Weights of a small image denoising model.
Model: 32-pixel images, arch unet, norm batchnorm, widths [64, 128, 192].
Training: adamw at rate 0.002, 32700 steps, batches of 256.
Data: trained on regions of photos with short descriptions (Visual Genome), 101725 training examples, 82.3 epochs.
Rows from block 3 of a small image denoising model, named by matrix and row number. Rows with one number belong to one channel. Each number is 128 + 24 x the weight over its row's rms, rounded and kept within 0 to 255. All counts start at 0. Numbers have three digits each.
After each channel's rows are labels from the 100 images, of 14848, where the channel reaches its highest value: "strongest on" is what is common among them. Only what is clearly more common there than usual is listed. The data: regions of photos with short descriptions (Visual Genome). In brackets: how many of the 100.
# convs0: first 3x3 conv (model.mid.1.convs.0.weight, 192x192x3x3, each kernel summed), inputs 96-191
# convs1: second 3x3 conv (model.mid.1.convs.1.weight, 192x192x3x3, transposed, each kernel summed), outputs 96-191

convs0.125:139120138153122128160099138117123136126146106146078161116130131126128110130157142118155096115112131121151096127131126117140111121133129117093119162101112158141138142077105091127163108046084167132133126164135137124114145126134160127140132112130148119137121132121139110104135173126113129138
convs1.125:115084142090107103094165119116150163153127146151160146100152107133154133145143153123124140140119155121112131145096111153143115102139132129094110105130113080120138139177132143120178157152153121111115102112116178143116122142133146152146125113134143141138145138121162165109140141147129145129
strongest on: text has "grass" (30); text has "green" (28)

convs0.133:120138132119123132133126131132148131125131123127138255130134136126129126125128127135129132130131128127124135125134124131127161077124128121129130128120123136127127125129127131124127131122143130127130121092126128134129123128132121119126130133126135128130085109123118122131130152125125146131
convs1.133:129121158088150149124099113100103104112099104104154146096106093104121092155098150168110096160095105164140100108105144107104153141124143127162117106115152139117104151096150099108097102158108119155146115111109122099127101089098122151131118150102151146135090157124102106144101146103148105167
strongest on: text has "grass" (33); text has "green" (33)

convs0.153:120089183146108117105137131115112073113189143126077152095157137122053116118106097184093152096129112121099122135109151130140057127125129131137131142107103119116136131087131152132139173120090142099171180142140138168102099147090098097135120133120090114124097142135087106118128124154150131079
convs1.153:129097143133112066141122135102166129139133125124151154095136119127100159080116122097097149132110097143129140106154138104158099096124148114113137121126139117155106105172138123147174128096089109134126133126124146107163105140116152166118165136125080119132109094112123134088090095137123095132
strongest on: text has "grass" (25)

convs0.164:117148138124140114087130085163116111129094167111110133141130124201095133148136136167131132131157152130137195138114164153149184129144140145156139123155119083158109164138134120115094177121123121143162155178136133112155116108102135156138125149156141149148087136129105139145135127116112147111
convs1.164:135129118124089117112146146140117171089192110133131171169095149098151107123124101093106163117156133116115160142132164114105166126121108127102140139126129156150121147153150142128160128172130159130106136090134164175124146116132104095110112103183111152134099131139099075105073115168142074137
strongest on: text has "sign" (48)

convs0.81:121139129124124132135128132130152131125132126125136255130130136126130127125128127132128130131133128127124131124132126132124158075126126116128130127123124136127125126129125127127126129122143129128127124082126129132130121128130121114128127133128138129130090110124120125130128139125124144130
convs1.81:120094159080142140132106114078104098110103124100152132085093093095129093161103143163112112148096120157141101105105137120103150134111125129152093108108146122106101155102148104112091096149117119142135116112101134110131098096098123143125129154112146139123089157128101099125105140106150077166
strongest on: text has "grass" (34); text has "green" (32)

convs0.126:119147154124128127165128114120159096124106120165132217144162163109148135137155119157130119095164132136125136139139092155119173088116119053125134140110174158145160093143118150144169137138136123127139103088134142105115136099143109163115116129082134124114123058110127144152123171118141142134
convs1.126:117117111150112107148169153131146142134165166145087077140136164158140153112136086115164164091159177106112148142151104143149104112112094133097100159129107092120154102154119144130139153110157145111105165144140139148127160159154129106103138105149116104096155108140134136090152112160133133105
strongest on: text has "grass" (35); text has "green" (32)

convs0.111:120138134119123132136125132133148131125129123129140255130135137126128126125128126138128133129131129128124137126134123132127164077124128123129131128120123138127127125129128132125127134122142130126132119091126128133127124128133122119127132132125132128129085108123118124131135161125124149131
convs1.111:131130156090149148120099112110106103111099098108154152100112091106120091152101151167109093162097103162139100112104145101101152143128149129165124105121152147121102153094147098109098102158106118158150114106113121097127101091098124150135113144100149148140095157122106104148099147099146116166
strongest on: text has "grass" (33); text has "green" (33)

convs0.131:093151145087092123162119154151146141122100111122184138089145179128127108132054131069133123113148114121109132116118089118111191129136154125102130110138110148113127155152120125096046131109159139122153141185123109131131099148109125146139119114111121090143116118126120117112134147129125119155
convs1.131:143158097136139081103122129114091110102131108121116100140097109112167087170194115152136116105132124127147091137141107142165102142146118129109106142163113096140147088109163108148091155194125131137132126161096080138122157128087135141147082126164099093096104112114151113140125152103134139098
strongest on: text has "green" (27)

convs0.170:120139128124124133134127132131151131124133126125136255130130136126130126125128127133128130131132128127124132124132126132124157075127126117128129127123124136127125126129125128127126130122143128128128123085127129133130121127129122114128127133127138128130092110124119124130127139125124144129
convs1.170:120088160079141138136105117078103100116103127101151127085093094097129092163104142164114110147095121159141104104107135122105147134109123129151094108105147117104103154105148105110090098149118120140135119117099134112133098094098122144121133155112148137120088156130101101124105138107149073169
strongest on: text has "grass" (34); text has "green" (32)

convs0.99:161169138127123123164104091176103096135119157086093147141141085149108138123118080124137113125126118109117143106123145189150095114173129132116118117118125121120047156147123117110106123114129129117127147148132115127132124098078121169105115159144111124147074114119069104138070162130131133064
convs1.99:149088146089121135094188145121078150122146125126180129144123105134137119124121128104151126138135155137170137127163177117098130128112134147132145162146127096138079119162126148136148098103104113124157155122088154147160131137177115125066145121152119117117073140150111128112123102141126091107
strongest on: text has "sign" (27)

convs0.1:119140129122124132133127132131151131125132125125137255131132136126129126125127126133129131131132127127124134125133125132125160077126127118128129127121123136127126125129126129125126130122143129127128123089127129134130122128130121118128128133127137128130089112124118123131128144125124145129
convs1.1:124105161083147147128103114087104102111099114100154138090099092098125092161100148165112105153094112160140101105105142115103152137119132126156104105108149128111104155100150101110094098153113119147142118113102126106131098092098124147128124153107149143130090156125101103135104142107149087167
strongest on: text has "grass" (33); text has "green" (33)

convs0.10:083099135131129147186105123125135108139135120110142126126113151162151103118096098123117125128149082127138134090129093167076134147149089127123148104079124106144168157129109093061146110130100129130125096176117139124147110101100117100119097091103112056140125144112093076109147119093122122135
convs1.10:135130120160098171172153114114155134093100111122107135126125124157132185111170184141138145144145143130131128130120149107091129120125116129126115155132133113119100143117125134133076107146102114131118120078121151082121105126169149055122145157087187154144144144125144114139139163156123124137
strongest on: text has "man" (26)

convs0.102:113132127128126135132129126131154134118135126125129255129126136125131128130132126134128128129135129125126128125130127131121150086134126115127126127127127128126125132129122126134125130122140124128126124079130129134133118126123125105132126135126135129129107111125123126131116112124126137131
convs1.102:107047142099123138158132135068109113133127170106140090089083123113138112166121118148137141122109153144132122102127107154123130118093090131120073131099130074084129143131151120123094125129140142116108146150104145136147119125118123139100155147123129120107094137140109117089139109144151057161
strongest on: text has "grass" (35); text has "green" (31)