{
  "model": "image denoising model",
  "dataset": "regions of photos with short descriptions (Visual Genome)",
  "noise_std": 0.4
}
Rows from block 3 of a small image denoising model, named by matrix and row number. Rows with one number belong to one channel. Each number is 50 + 15 x the weight over its row's rms, rounded and kept within 0 to 99. All counts start at 0.
After each channel's rows are labels from the 100 images, of 14848, where the channel reaches its highest value: "patch colour" is the nearest of a few named colours to the mean colour under the peak. Only what is clearly more common there than usual is listed. The data: regions of photos with short descriptions (Visual Genome). In brackets: how many of the 100.
# convs0: first 3x3 conv (model.mid.1.convs.0.weight, 192x192x3x3, each kernel summed), inputs 0-95
# convs1: second 3x3 conv (model.mid.1.convs.1.weight, 192x192x3x3, transposed, each kernel summed), outputs 0-95

convs0.53:43 51 50 28 66 24 54 51 29 72 61 71 64 49 50 73 52 74 43 64 28 52 52 39 35 61 52 40 58 52 53 22 04 48 72 51 51 61 54 61 56 34 54 52 32 55 29 49 72 44 55 30 40 51 47 31 52 56 64 47 32 55 40 31 66 37 43 35 85 66 64 51 49 48 37 63 49 74 49 50 68 53 72 69 37 45 65 43 50 55 24 68 40 52 29 51
convs1.53:46 70 45 49 42 41 48 74 50 63 33 08 40 63 64 48 63 56 76 62 64 51 44 29 46 74 39 44 56 44 49 53 45 49 51 52 61 29 79 76 58 44 52 68 47 37 37 68 47 73 56 61 52 64 35 49 77 61 43 76 70 36 42 71 54 20 34 66 42 44 42 43 37 56 67 21 48 35 77 22 63 44 19 26 75 57 87 37 34 59 68 45 50 71 27 55
patch colour: white (55)

convs0.47:43 50 34 35 52 47 54 61 59 51 54 35 79 36 35 61 48 24 44 56 84 55 77 57 45 39 54 56 56 62 63 47 41 58 54 14 52 53 69 44 58 46 78 01 57 34 52 59 41 61 67 43 69 61 48 41 68 58 41 47 50 41 53 46 64 49 32 47 46 47 56 39 38 55 39 45 54 48 27 31 64 93 47 45 45 41 56 25 53 29 60 83 54 41 44 55
convs1.47:38 72 41 49 66 12 40 44 42 60 52 47 31 42 62 40 44 64 54 37 31 52 64 47 52 22 34 37 50 52 62 73 35 56 72 50 44 43 27 65 55 46 40 61 66 48 72 46 63 53 25 56 39 57 56 48 34 34 48 28 39 22 57 45 32 84 61 52 62 35 41 57 68 56 47 41 47 28 62 42 45 06 39 48 26 45 77 69 36 55 52 26 37 65 17 53
patch colour: black (33)

convs0.56:43 54 68 43 29 29 33 34 77 54 36 40 36 63 55 30 45 60 44 64 78 58 66 31 67 61 38 25 57 45 55 35 36 58 42 62 00 58 74 51 54 58 40 55 59 45 49 44 44 56 75 43 30 49 57 38 66 22 40 58 45 35 56 35 32 57 34 24 61 51 47 45 52 57 57 53 53 30 55 59 23 38 51 56 47 63 65 39 51 50 63 49 62 40 47 46
convs1.56:67 63 73 40 55 57 63 55 37 44 23 43 70 30 74 25 63 58 48 48 47 34 50 50 25 59 53 35 55 67 40 29 67 55 52 43 46 40 70 26 58 56 73 52 61 50 44 51 90 41 42 60 31 37 36 65 38 54 52 24 51 38 59 54 52 32 40 76 33 40 49 24 44 49 60 39 52 62 30 51 73 66 40 52 43 31 39 77 33 70 53 52 53 46 59 40
patch colour: black (38)

convs0.14:54 62 57 83 62 52 50 55 73 35 63 31 53 56 69 43 39 64 23 55 51 45 54 34 48 78 45 45 39 63 13 41 54 28 62 49 50 37 35 48 60 49 58 54 46 42 39 58 38 54 41 48 21 43 54 42 36 41 38 57 75 35 53 39 59 61 46 53 63 83 53 64 51 36 45 34 59 32 50 55 28 41 41 61 28 50 38 37 50 58 11 49 42 65 52 46
convs1.14:77 46 33 49 54 64 49 32 63 73 33 15 72 74 53 66 46 32 46 58 63 55 27 55 77 19 42 73 42 71 22 70 34 46 25 65 32 42 64 51 44 47 45 68 46 39 64 62 48 58 45 74 46 39 63 51 41 75 65 51 37 58 72 49 52 30 60 31 29 76 38 56 23 60 40 54 37 75 51 45 44 46 48 18 40 37 66 73 48 57 72 47 47 42 36 53
patch colour: black (35)

convs0.154:44 00 19 35 18 54 50 45 48 32 40 63 45 64 57 39 52 72 27 59 58 24 55 45 51 17 38 49 74 60 55 20 52 57 28 49 61 32 46 40 59 29 53 40 19 50 44 34 47 28 53 60 44 32 49 19 53 48 53 67 05 57 52 20 66 76 26 41 64 37 54 55 66 23 37 43 43 60 42 51 56 75 71 43 39 39 67 40 47 51 54 57 85 52 42 19
convs1.154:55 45 55 63 56 47 38 50 50 63 58 59 50 23 21 49 41 28 61 68 54 56 47 42 34 74 51 48 35 25 37 99 65 57 72 76 61 59 68 40 57 34 37 37 43 49 57 54 41 46 49 30 34 62 52 50 55 47 46 23 45 42 52 55 55 60 27 37 54 18 52 20 57 44 65 37 37 48 62 56 47 45 16 44 56 46 41 54 50 45 50 39 52 52 17 82
patch colour: cyan (30)

convs0.79:47 43 65 39 77 52 71 77 58 63 35 17 35 48 43 60 56 44 32 68 46 64 73 77 34 57 63 32 34 45 61 16 50 87 42 38 53 72 46 34 63 46 69 28 64 46 43 41 67 43 66 57 86 39 58 35 74 61 60 50 48 25 32 50 30 65 33 69 57 38 48 60 46 61 64 56 55 52 23 31 43 63 47 56 44 43 56 34 77 60 50 73 62 85 29 61
convs1.79:15 62 37 59 53 67 28 45 38 62 48 44 63 99 29 36 32 75 38 41 52 85 49 42 62 33 51 58 73 47 47 60 30 44 52 51 79 47 69 40 47 52 60 66 38 55 67 47 21 65 66 52 53 43 30 72 42 39 61 48 43 34 52 54 53 58 68 42 39 83 40 66 55 59 18 63 64 53 47 61 38 18 68 54 44 59 41 51 64 50 67 43 37 45 41 68
patch colour: white (29)

convs0.143:55 46 73 45 32 48 54 56 34 29 59 34 53 75 34 49 32 32 30 54 46 48 55 54 43 29 49 32 18 56 83 50 61 71 48 30 55 40 35 55 65 51 44 36 40 52 40 64 99 47 81 53 49 49 60 43 37 52 46 52 38 39 50 58 36 28 48 51 82 39 41 72 54 44 60 54 62 48 47 41 57 76 45 50 40 43 26 26 49 42 43 06 13 62 36 55
convs1.143:71 92 42 36 38 45 66 48 39 41 56 65 30 53 35 45 50 67 41 39 63 51 41 39 55 27 85 72 64 41 51 55 36 60 52 44 62 42 32 52 43 43 58 40 42 54 55 44 51 39 66 34 30 50 82 49 41 35 39 53 42 28 44 39 56 78 46 61 47 24 58 39 69 49 28 44 26 33 45 25 54 73 44 39 45 70 47 50 39 49 31 54 58 51 78 35
patch colour: pink (25)

convs0.148:46 41 30 43 51 52 52 43 45 24 50 74 41 66 38 61 53 57 36 45 48 53 66 68 49 00 51 48 80 70 75 69 62 50 49 38 55 49 53 43 58 57 43 53 54 50 66 62 59 63 41 38 46 58 65 38 84 58 33 63 35 03 54 48 40 76 45 26 67 50 51 27 57 52 44 34 45 45 32 37 27 41 34 42 31 50 48 43 45 40 67 61 32 34 50 48
convs1.148:54 51 61 69 41 29 54 59 52 55 50 24 51 50 16 23 51 49 88 60 42 32 63 41 43 94 62 60 57 76 22 08 58 52 61 50 52 27 66 85 65 51 48 61 48 60 79 45 77 78 49 34 52 52 46 50 49 49 55 18 65 63 34 51 57 60 35 53 36 72 31 50 21 56 71 43 50 72 38 56 66 51 37 18 71 58 52 49 66 62 40 59 71 88 43 61
patch colour: black (55)

convs0.73:46 54 45 49 67 50 62 51 99 64 64 56 57 61 54 57 66 41 53 39 60 62 38 31 53 45 49 59 46 50 47 66 51 85 59 59 45 52 54 53 42 40 45 72 27 47 57 58 49 21 38 54 67 51 67 43 41 55 46 49 43 46 48 45 84 24 56 44 73 40 63 57 39 58 50 50 51 77 51 33 71 26 48 50 13 45 45 61 57 55 47 53 69 41 58 56
convs1.73:39 61 45 46 34 47 98 57 20 33 30 62 36 50 49 68 79 62 54 41 73 59 41 63 56 46 82 62 55 58 56 62 49 66 59 70 61 35 46 78 80 54 66 66 69 58 27 33 84 65 70 52 45 37 39 36 77 29 67 35 34 62 58 53 54 87 66 60 54 74 67 51 50 65 57 45 22 62 64 52 42 30 41 50 34 49 73 54 58 45 48 40 34 39 51 43
patch colour: green (37)

convs0.43:43 45 45 46 70 00 40 20 47 46 49 53 48 52 50 77 41 55 48 44 54 54 60 43 39 30 57 37 74 51 77 57 53 49 46 47 57 50 66 44 46 54 59 57 36 51 47 58 61 55 51 46 37 42 60 49 82 30 48 40 35 27 54 43 50 72 60 27 50 65 47 18 56 47 54 44 35 38 54 70 36 60 49 68 40 47 61 46 54 51 58 41 40 22 51 46
convs1.43:57 53 70 49 67 41 42 52 68 43 51 33 40 39 69 57 57 83 93 33 27 51 62 72 71 67 66 65 46 34 35 58 62 45 57 34 35 58 53 69 60 52 43 46 58 56 68 60 36 61 49 45 74 49 45 73 54 35 54 63 79 66 62 68 73 66 57 62 44 67 68 40 58 62 64 64 56 64 68 36 42 68 30 28 77 57 44 35 43 49 46 43 82 47 55 54
patch colour: black (35)

convs0.75:47 64 41 66 69 61 37 29 47 69 22 49 46 36 48 53 60 54 28 59 62 26 55 46 40 36 58 55 43 53 58 67 61 57 56 53 79 80 52 50 52 42 50 53 72 58 27 73 61 46 47 48 54 48 47 53 70 34 74 48 35 28 47 52 48 44 84 54 56 39 37 54 54 44 43 45 63 37 56 45 75 67 59 42 31 51 40 55 51 67 59 44 48 56 64 54
convs1.75:31 67 70 58 57 46 58 49 51 37 30 36 60 53 35 66 50 63 48 40 48 68 60 55 47 45 57 44 88 21 53 44 62 43 36 31 40 16 82 54 55 37 52 44 37 64 37 55 76 78 41 40 54 25 32 44 60 39 38 66 56 37 46 70 58 41 62 52 26 31 52 51 14 90 40 28 31 27 67 57 44 66 29 39 42 70 64 34 48 64 52 56 36 55 54 29
patch colour: white (38)

convs0.175:46 60 55 38 93 54 59 75 50 56 46 53 47 38 42 65 45 38 39 57 63 64 52 71 68 37 33 65 34 60 48 48 48 88 61 38 62 48 33 70 52 52 63 35 52 44 11 40 60 51 63 43 81 35 36 47 54 42 50 41 62 37 16 46 54 70 44 32 53 66 61 30 55 53 32 64 37 48 44 48 62 46 39 46 60 51 32 49 65 12 60 62 69 93 52 48
convs1.175:38 52 74 63 39 44 91 44 52 54 19 38 67 48 60 46 56 74 63 21 64 37 32 30 78 50 62 79 58 37 52 65 46 36 41 59 36 69 48 62 39 61 41 78 60 57 65 43 45 72 52 37 09 61 57 54 48 44 44 42 48 63 73 50 50 68 72 51 40 11 51 67 52 44 55 60 47 54 67 83 48 53 42 40 48 33 50 48 65 59 51 55 43 62 19 51
patch colour: pink (25)

convs0.72:42 48 54 47 30 40 40 28 48 49 36 35 30 28 29 61 39 46 46 24 18 53 39 59 51 80 29 42 37 36 47 69 56 40 56 50 25 28 53 55 51 38 45 35 50 60 31 35 43 58 60 99 63 51 40 61 67 46 54 48 54 40 65 42 48 52 52 47 26 45 40 55 22 54 54 44 57 50 41 66 05 20 25 30 64 67 49 48 69 35 53 39 53 59 40 51
convs1.72:47 69 28 37 70 57 53 54 45 37 40 44 54 68 66 42 62 54 58 84 44 55 49 30 52 65 51 61 53 34 63 72 55 48 48 38 50 38 57 57 48 45 60 64 46 40 11 70 38 49 46 83 50 54 48 42 89 61 55 74 65 48 40 36 66 20 37 43 32 59 33 27 64 63 48 10 53 35 38 51 97 39 59 54 75 54 51 21 59 63 60 30 51 67 32 26
patch colour: pink (25)

convs0.121:45 47 55 11 42 48 55 49 54 47 38 43 21 48 27 61 50 51 32 46 72 57 41 59 32 69 26 47 54 74 73 76 26 84 50 37 47 43 71 50 71 41 67 52 59 41 51 61 57 80 52 54 75 61 67 41 50 63 56 53 22 31 31 46 51 78 52 32 33 58 72 28 37 63 51 31 53 50 19 71 56 54 40 52 41 56 54 49 84 35 40 82 34 28 29 41
convs1.121:42 85 50 67 49 54 48 36 53 60 42 62 72 65 65 41 52 52 62 35 22 54 66 12 74 00 49 75 61 38 41 95 41 39 48 49 56 74 61 34 53 65 50 69 62 60 21 37 61 63 62 64 40 46 72 49 63 39 39 62 39 44 48 44 56 45 54 37 64 51 79 62 66 42 56 68 48 50 82 53 47 53 53 20 46 42 52 62 44 69 67 41 63 68 62 60
patch colour: black (59)