Weights of a small image denoising model: norm batchnorm.
Rows from block 2 of a small image denoising model, named by matrix and row number. Rows with one number belong to one channel. Each number is 128 + 32 x the weight over its row's rms, rounded and kept within 0 to 255. All counts start at 0. Numbers have three digits each.
After each channel's rows are labels from the 100 images, of 14848, where the channel reaches its highest value: "top examples" is what is common among them. Only what is clearly more common there than usual is listed. The data: regions of photos with short descriptions (Visual Genome).
# convs0: first 3x3 conv (model.mid.0.convs.0.weight, 192x192x3x3, each kernel summed), inputs 0-191
# convs1: second 3x3 conv (model.mid.0.convs.1.weight, 192x192x3x3, transposed, each kernel summed), outputs 0-191

convs0.108:129100140120128087139097126141107084152134255157106076117116125169139157106156125075117136103119137128114099062094134123088144107109122121151139127085097115133172125160164116132109145153133135114136148149164122149100131098110045094164054110077178078165106148150108095088149136073166156120097147094152093134159118119149172147113120115088113186179109088124069170161123151124171134136103113116123120126106155123137154132173117142127107119112127129125155099110148096123148172119093116110156143115103122124119143123143121138055132167122118156128143101100119123104140106044122184135
convs1.108:101148159129182153128102098127132074100106231119116082120135128145148000175088148120144114098151097134143155155051077119124097129130131189135096140129168117117150149136162142089138119104123143140103120107119142141081105112143146133109178120139138093139167118100136080131138152149042073101145113100128062111091109120120111130123099125154153109089131159115153092123227129112103110091144086125084154130109130131110125124154141140128114154155127103127043140198130075151082094144129117124140121125128130095135130102085125124171131122151140171024096150156089136027087146084144174102
top examples: text has "sign"

convs0.168:141130134112110111099103133113128129130110121124138132118132139110128113104117132092148126125099117143133101127125154129129118116131113121112133118133127106140143118153165118113122118155142130255122111230132121098109118131138127149134127240130233129125120115123228128118118139124116110117163114121114136152112115145115123124133133112116109127122107115126116127124103117138131128137109126113116125128134209129117150249145110141135126117127134136131118170132147121124125118141115137120134244213132146132127114112106122255129124135108159113137255223110115121126122158118126112140
convs1.168:132175199211127140143109117155137122132127129141235126135126131113159102124119143131165144128153137128120125130139160139128123144112117137135124158131132126139153129195120107126122151120124116064127125083127117255123106110139184129191121079107127143147149129144082128139108133188143128158078168133139118142191149134177165126134126116148189255155169180101118138120117141115134145125150128137133161142117075204118199082138117119139135140130131161148127094118136151115153134132140125117122088079129148154106128126159138039136112135122135148142127063100130149142181248153121199138
top examples: text has "green"; text has "grass"

convs0.170:137178106153130160111123165080144150166123107131123129175102126109112109073118124173126138123121128115120128157106116131145143099109150149158105179113170103185151142161108158138100121135113177155150143159071099122126145170123201166143063158142136091088078098135145119109128096144192064160168155072143130105185114169086101148082101114152125172115104114116144128133140107199061100097090100096179104152106099163109171149108161155130094127086107156110118216168149073191121093085151158102160133124133093189116097069048113136060133185100109069127159180119132106151134127043130134160
convs1.170:115130138089183141134066143118131132140093119151089065161135122143128143096118213183105099110081118161156133115152132095102097104104092116167101146134102122129121137121120138085161163126135029136129173158161106097050153106125090134162127165088105132136077132124178124126095158088128106071180102127126118101231067097122072113138072135097071102117148168084124144151127094097141094117123163087131136137183074136162062103137119104152136126072180120177162132140139108075135102142074088121114062117160151118124160085047124107126134128105083143135167075085155095143107148096127127086
top examples: text has "zebra"

convs0.120:115096044106088103123152121147118109121173125120135092113094190139134100132085127115140128221120122091097139130092135122108115118113158131073120140159154110135121137127093107123164088139133123144181062157104143136116141092119127123147127129150105152125134159163129108127134125077127109134149096128160099140098116126171106096127135120148146145142099067137096151072133135133000144140091111095160146113145169143126129133082172118141103124105125142126124197137112126108005160000148134154135145109129111075132015128144140151140147119112141134119121142124155147108139087098100165136
convs1.120:123125122081150157150092179072117140136159113181117183114161131145108100118143167109152137132171144154127140152124107101145116149138089141107134136169119111083159147121180113090135141123135105193108143071104173120097139121133090142129122105067116125148080155118112158122086134140054130136231144149166147113108112029144102147145130095124148113117113151095118161124145113124182121136126153129141134132135241122117125126126075118119136164136164139145100136131139108068108149198141114114168142079122110158167255111123134088115105155172060137142155063071121128133100172159181066099
top examples: text has "red"

convs0.152:124139165128085084111136157093000090139159127150131142136134126128145145097004137124138152156061116140150068117120165139154136137166158128134129167035128138103130126116077108219121045115117137152144131137186132157109123128132124178118114124146142149124105147139111112126108131108094111127116192116148130137136119159083139162143141124122060138141053123135134132119144098137129127113129099079112122133112169137119121138118020133141139109101166176133140085142126123151102151099136094055118158133124142098127126123085053169132152124028135104115133107145143128143137163114147141162
convs1.152:150137128179138125107117182133190185132098144170115074065134124132117144154193124109094116164142123107162099138078159095122102154099126134154066115070255122124127128143171122136104150028161110113096087182185056123089178139134126133083112081173161134151126117128091141122119106132081095105158135078144067132136124091114134187142135151181127130148107157130159153084156143129155132136148090161139098125129184122179147180142202125123122159108097122147147051109134131110138152136160165204130173107118107123165098117153138151126099137111081111163112139149126130133114126106087146149
top examples: text has "red"

convs0.82:114165158078126131088129129111086101119146135100143162130065129137148098108112151066158139124090160145174057080115178093115115121108185151078175172168108091132112155133074081170153140075113114105069066097124107105085116183113167133139085142168149145157091160128116114076152057156155130151097134127150102231165141119085148147057094094137105171121142041116126146117138106176116126151131109139099161155164137141099114165050079069175088167121171094139136121151121110137079185130109094114154159116063114096097119130096137138117172140091159113080140140106098150123137108130141153129
convs1.82:146114095112133153075169089138213161150133166126124064140156089109167109141107110115068164051125115097141079175119158070075127098063191082147132194113251174125144132146149130165145094104130106112095089075170115133158153102133159131132115125100162136134122161138109125131153129151174083126166093161133091162102113053068098131166142125106116103146150184132070147167142109115155145144138138137123147106151193144124097119156153160126145115086075192118082089119162102101111092133086139092139114103081092135123149180105128199148093158154145117156108098144130103138119133139126101068
top examples: text has "sign"

convs0.175:102122125147153124098187126084111114138083124107181135105122096115129098079141140091139113136057113151131103096109147126126137117115090110142134139119106146153100117137128111103123128151126139219105158201086093171110098185131121149164097189125196095090112119108163099101114120110150079116150140130085095140110079125120129094128154074119144185100138093128084091101072081133106115130093072085044137088130184122117158199058058106155147139110149120110085166138114108112117154122134127123135202202124146117131138072081142203129112115093139077118207186091057134142109156086124130135
convs1.175:123153176165128166133128098103114138147106118101200179101150100061138114145140080144191129153135121185130127141157147128124147126150145146080122139176081120150164142149106097138177160115161148115161132134092179255168161097152173187194139090116111164165150142150141136133114131190130138162111159127131092153109144192134144108194150120158150255135153165109091133135095091116113125134135104133101152179107126148090157097099086109156138145084128136127128120124142190144141147157144150112113121138116141118130128109165147092145143110132141184099109115124106185147177164179132159122
top examples: text has "grass"; text has "green"

convs0.105:133128134114111115100103128113131132130110118122153128123132142107132107104117133096147127122093116150132099134126154130131120115133114124112140119132126106145145111153165118111126111151143128255122117226128115098108116133136127148145128241132233123127118114124230126115118139118113106119164119127114136153112116141117120124137135110115113128118107120136106125127100119137131130139112123110116127126135208133118146248142107139134130117129127135130117174134144124124121116146119134119140241208132144126128113110105116255133127136107159103136255221104110117119118170119129116143
convs1.105:129174200211127151144106116142133125128126123131235124134127122100157094132119139136163140127150136135120131133142150141128129143118120138128114159136127124141153128194119108128123150117121119066128129079115128255129115106143191130193130072113125147147141132142085130147105128188135123160083164131134118140186153140177163123136124109150187255156165177103115130120108138103127143121152121134129160144119085200117201085130111121135136142128130161148122104116136160115149126134138121114120092081137153151103127117167136039142120128121141146134122068108123154141179250159120198134
top examples: text has "green"; text has "grass"

convs0.153:136106110144149117113158105084128121126083121102180128126111117103138098085140149086143112126062109127125088106126173101100133127129095103144154129116112124151112094118141122105118135134142135234120152213087104134093104162129117138162106205137215098105115112107190110111112132123134080128162135123095117143097090117110131102125153083097131145101140092138094100126069103126113107129098091087061144098132192117115153213091056095161164130106134122124083174121128106107121129116122143103145218200137156113126118075093146238108111114095154094132219195095066124123115148099110123148
convs1.153:144164184194136177137124098128105141135106128109190151120137105068135089158149123146180148147132123155127134149157153141119154137131108147088110143149102124122176128168114102140150159113140132085153133092093148237171133088141195166189138060116108166162141137139117133166093133192147133155097158125126105145132158190152145104150132111169161239153169176095101133139083117072119131122141104129110154171115116165115170080116080117153138147084122151147135128105140193147142126159141149111103098125122167145102118096189152048151148125109156178108102106114125194142187205208123180126
top examples: text has "grass"; text has "green"

convs0.104:163130076120200119110111126124113160146152171143125137119068139155153121118124149120068139135151117148122121140113136113107104102103250155152108135148086108091089119158135041094069162146122089150107116167151132168119104104148200137122165171153133117199096123139202117105126126131141132170151144137116122149167129152093176119128109042117186168123127077092122137150172138129147115089122099054069127167091153143078117174161082153061153124112138169063146131143131094127081122131026132138142139122095066115119150121136152113134124123180132135140157153161058075090131097138138117094
convs1.104:119086103104125111113095121159153122104093065228065135088139161069086118133117156105145090088111121094113135128154109130176146170181130117151122076151161101121148134118139091123173115125162155130167100101148135089117160144126179170143212132112077152150183114091230127106121114097128130132118119121160089098176154100121098108124148157101069077093131144082170147093104136082150166185098114169159125102148155123185074120158186154108118137097122111118114133154117143113101134154078109100070097172082126118208132185110132123143127068135134135157120152095115060101087093159073090159
top examples: text has "sign"

convs0.156:090076114090114125134096147061157094116170115169063113137108178127118107174127115094101111191197125117158139082107137155110139089143109128108146126160135135163095095118109087141049173097121093127075127146132118086122114153090085119083123111040091086108119133109135076113139109105109132111099099122074089091106067108153086190174117129106090083121208111141052141161132137106090087123108148144120193127131124117115124127112158142112172132121162204139138136109134078102026118091127109192083120134129121085069067183110162130166159122138110117119126131135113106110078102094125114169
convs1.156:113117076097115127150147088148110128108125098115166072138080071154118175127112087116160089109099125133134118132150106115109128160096102155094074137096141143046126127158177144157153159095095094117062136073146082138179198124124116094172166161206110151111182160124081179122113085127113119092200113130131145082163091044154128195141101039185127160116113166127111157153076194136128148135090153107125118120118092109084131124157139152097124145070155160108089121181151116091116139165145128130138151114137096167093199112187083129111093152136116120093164120124105147106159179140079116092
top examples: text has "yellow"

convs0.70:133126136116112109102098130118133132127112119125146130122131137108127107104120132100147123126098117152132104130121152132128116116135115122111139115131130106143145115155167120111125117147142128255122112226124116101110117130139128151139129243126234120127123123126230131120122139117117110120165117122115136149118117144116117125134131110117106130122108116130113129131107119139133130133111121114120127131133208133117150249142106147136127112125129133129119171135144124126125116143121129120138242207128144128127119116111118255130124134112155107144255226100115118123122161117125114141
convs1.70:133176200211126144149107113149136127128132134135238120138128129112157095129115143134167142128152137129114121132135146138131122138115124139133117161130129125141154127197118114132124148125121121065129125083120124255128114111139187132191120076110128144144149137144082129143112133186136124157079167129138119143191148142182165130127126110149191255156167180104114136118114142116133150127151125135129159142122079203117201086135119131141132135126132161144125101117137158113150135135144120114130090077133152155107126123166135041136113131119133143143123062108127146138179249155119198139
top examples: text has "green"; text has "grass"

convs0.115:133126137118113123106110127108126134131105118116161132117135144101131107105118136087150126119082114150137099135125152125136123118133106120120141121126126109143151112144165115106128110145138127255117122226126117099111122132135128152152128239129235132117117115117226123115115146119115106118170119128115132153106115134117123124136140103111114132112114118133107123138100120137129129135111125104107132122134205132116146243137105144135131119127127139133108178137152117122116117147121139116141241211131146122128117099094117255135125141104161100140253222103099120123114162116132113134
convs1.115:135173199201128158142105113122121127121126125121232129127131109094148091141128129134167140135144131143114136133149146148125137141119122141117107169138114130141163132191114108125132148116117125071117125075105136255142123101140195136193132066115126146147138137141090140148104126187131128162089160130134117146178159147175162123133119101152184255157163182099106121125097133099131142117155104127118160142122093193120200088125102122141139141120124159150129105123138167126148125134135118108116092092143159152095127118173143044145127126113147148125117075113124160138183245165119193125
top examples: text has "green"; text has "grass"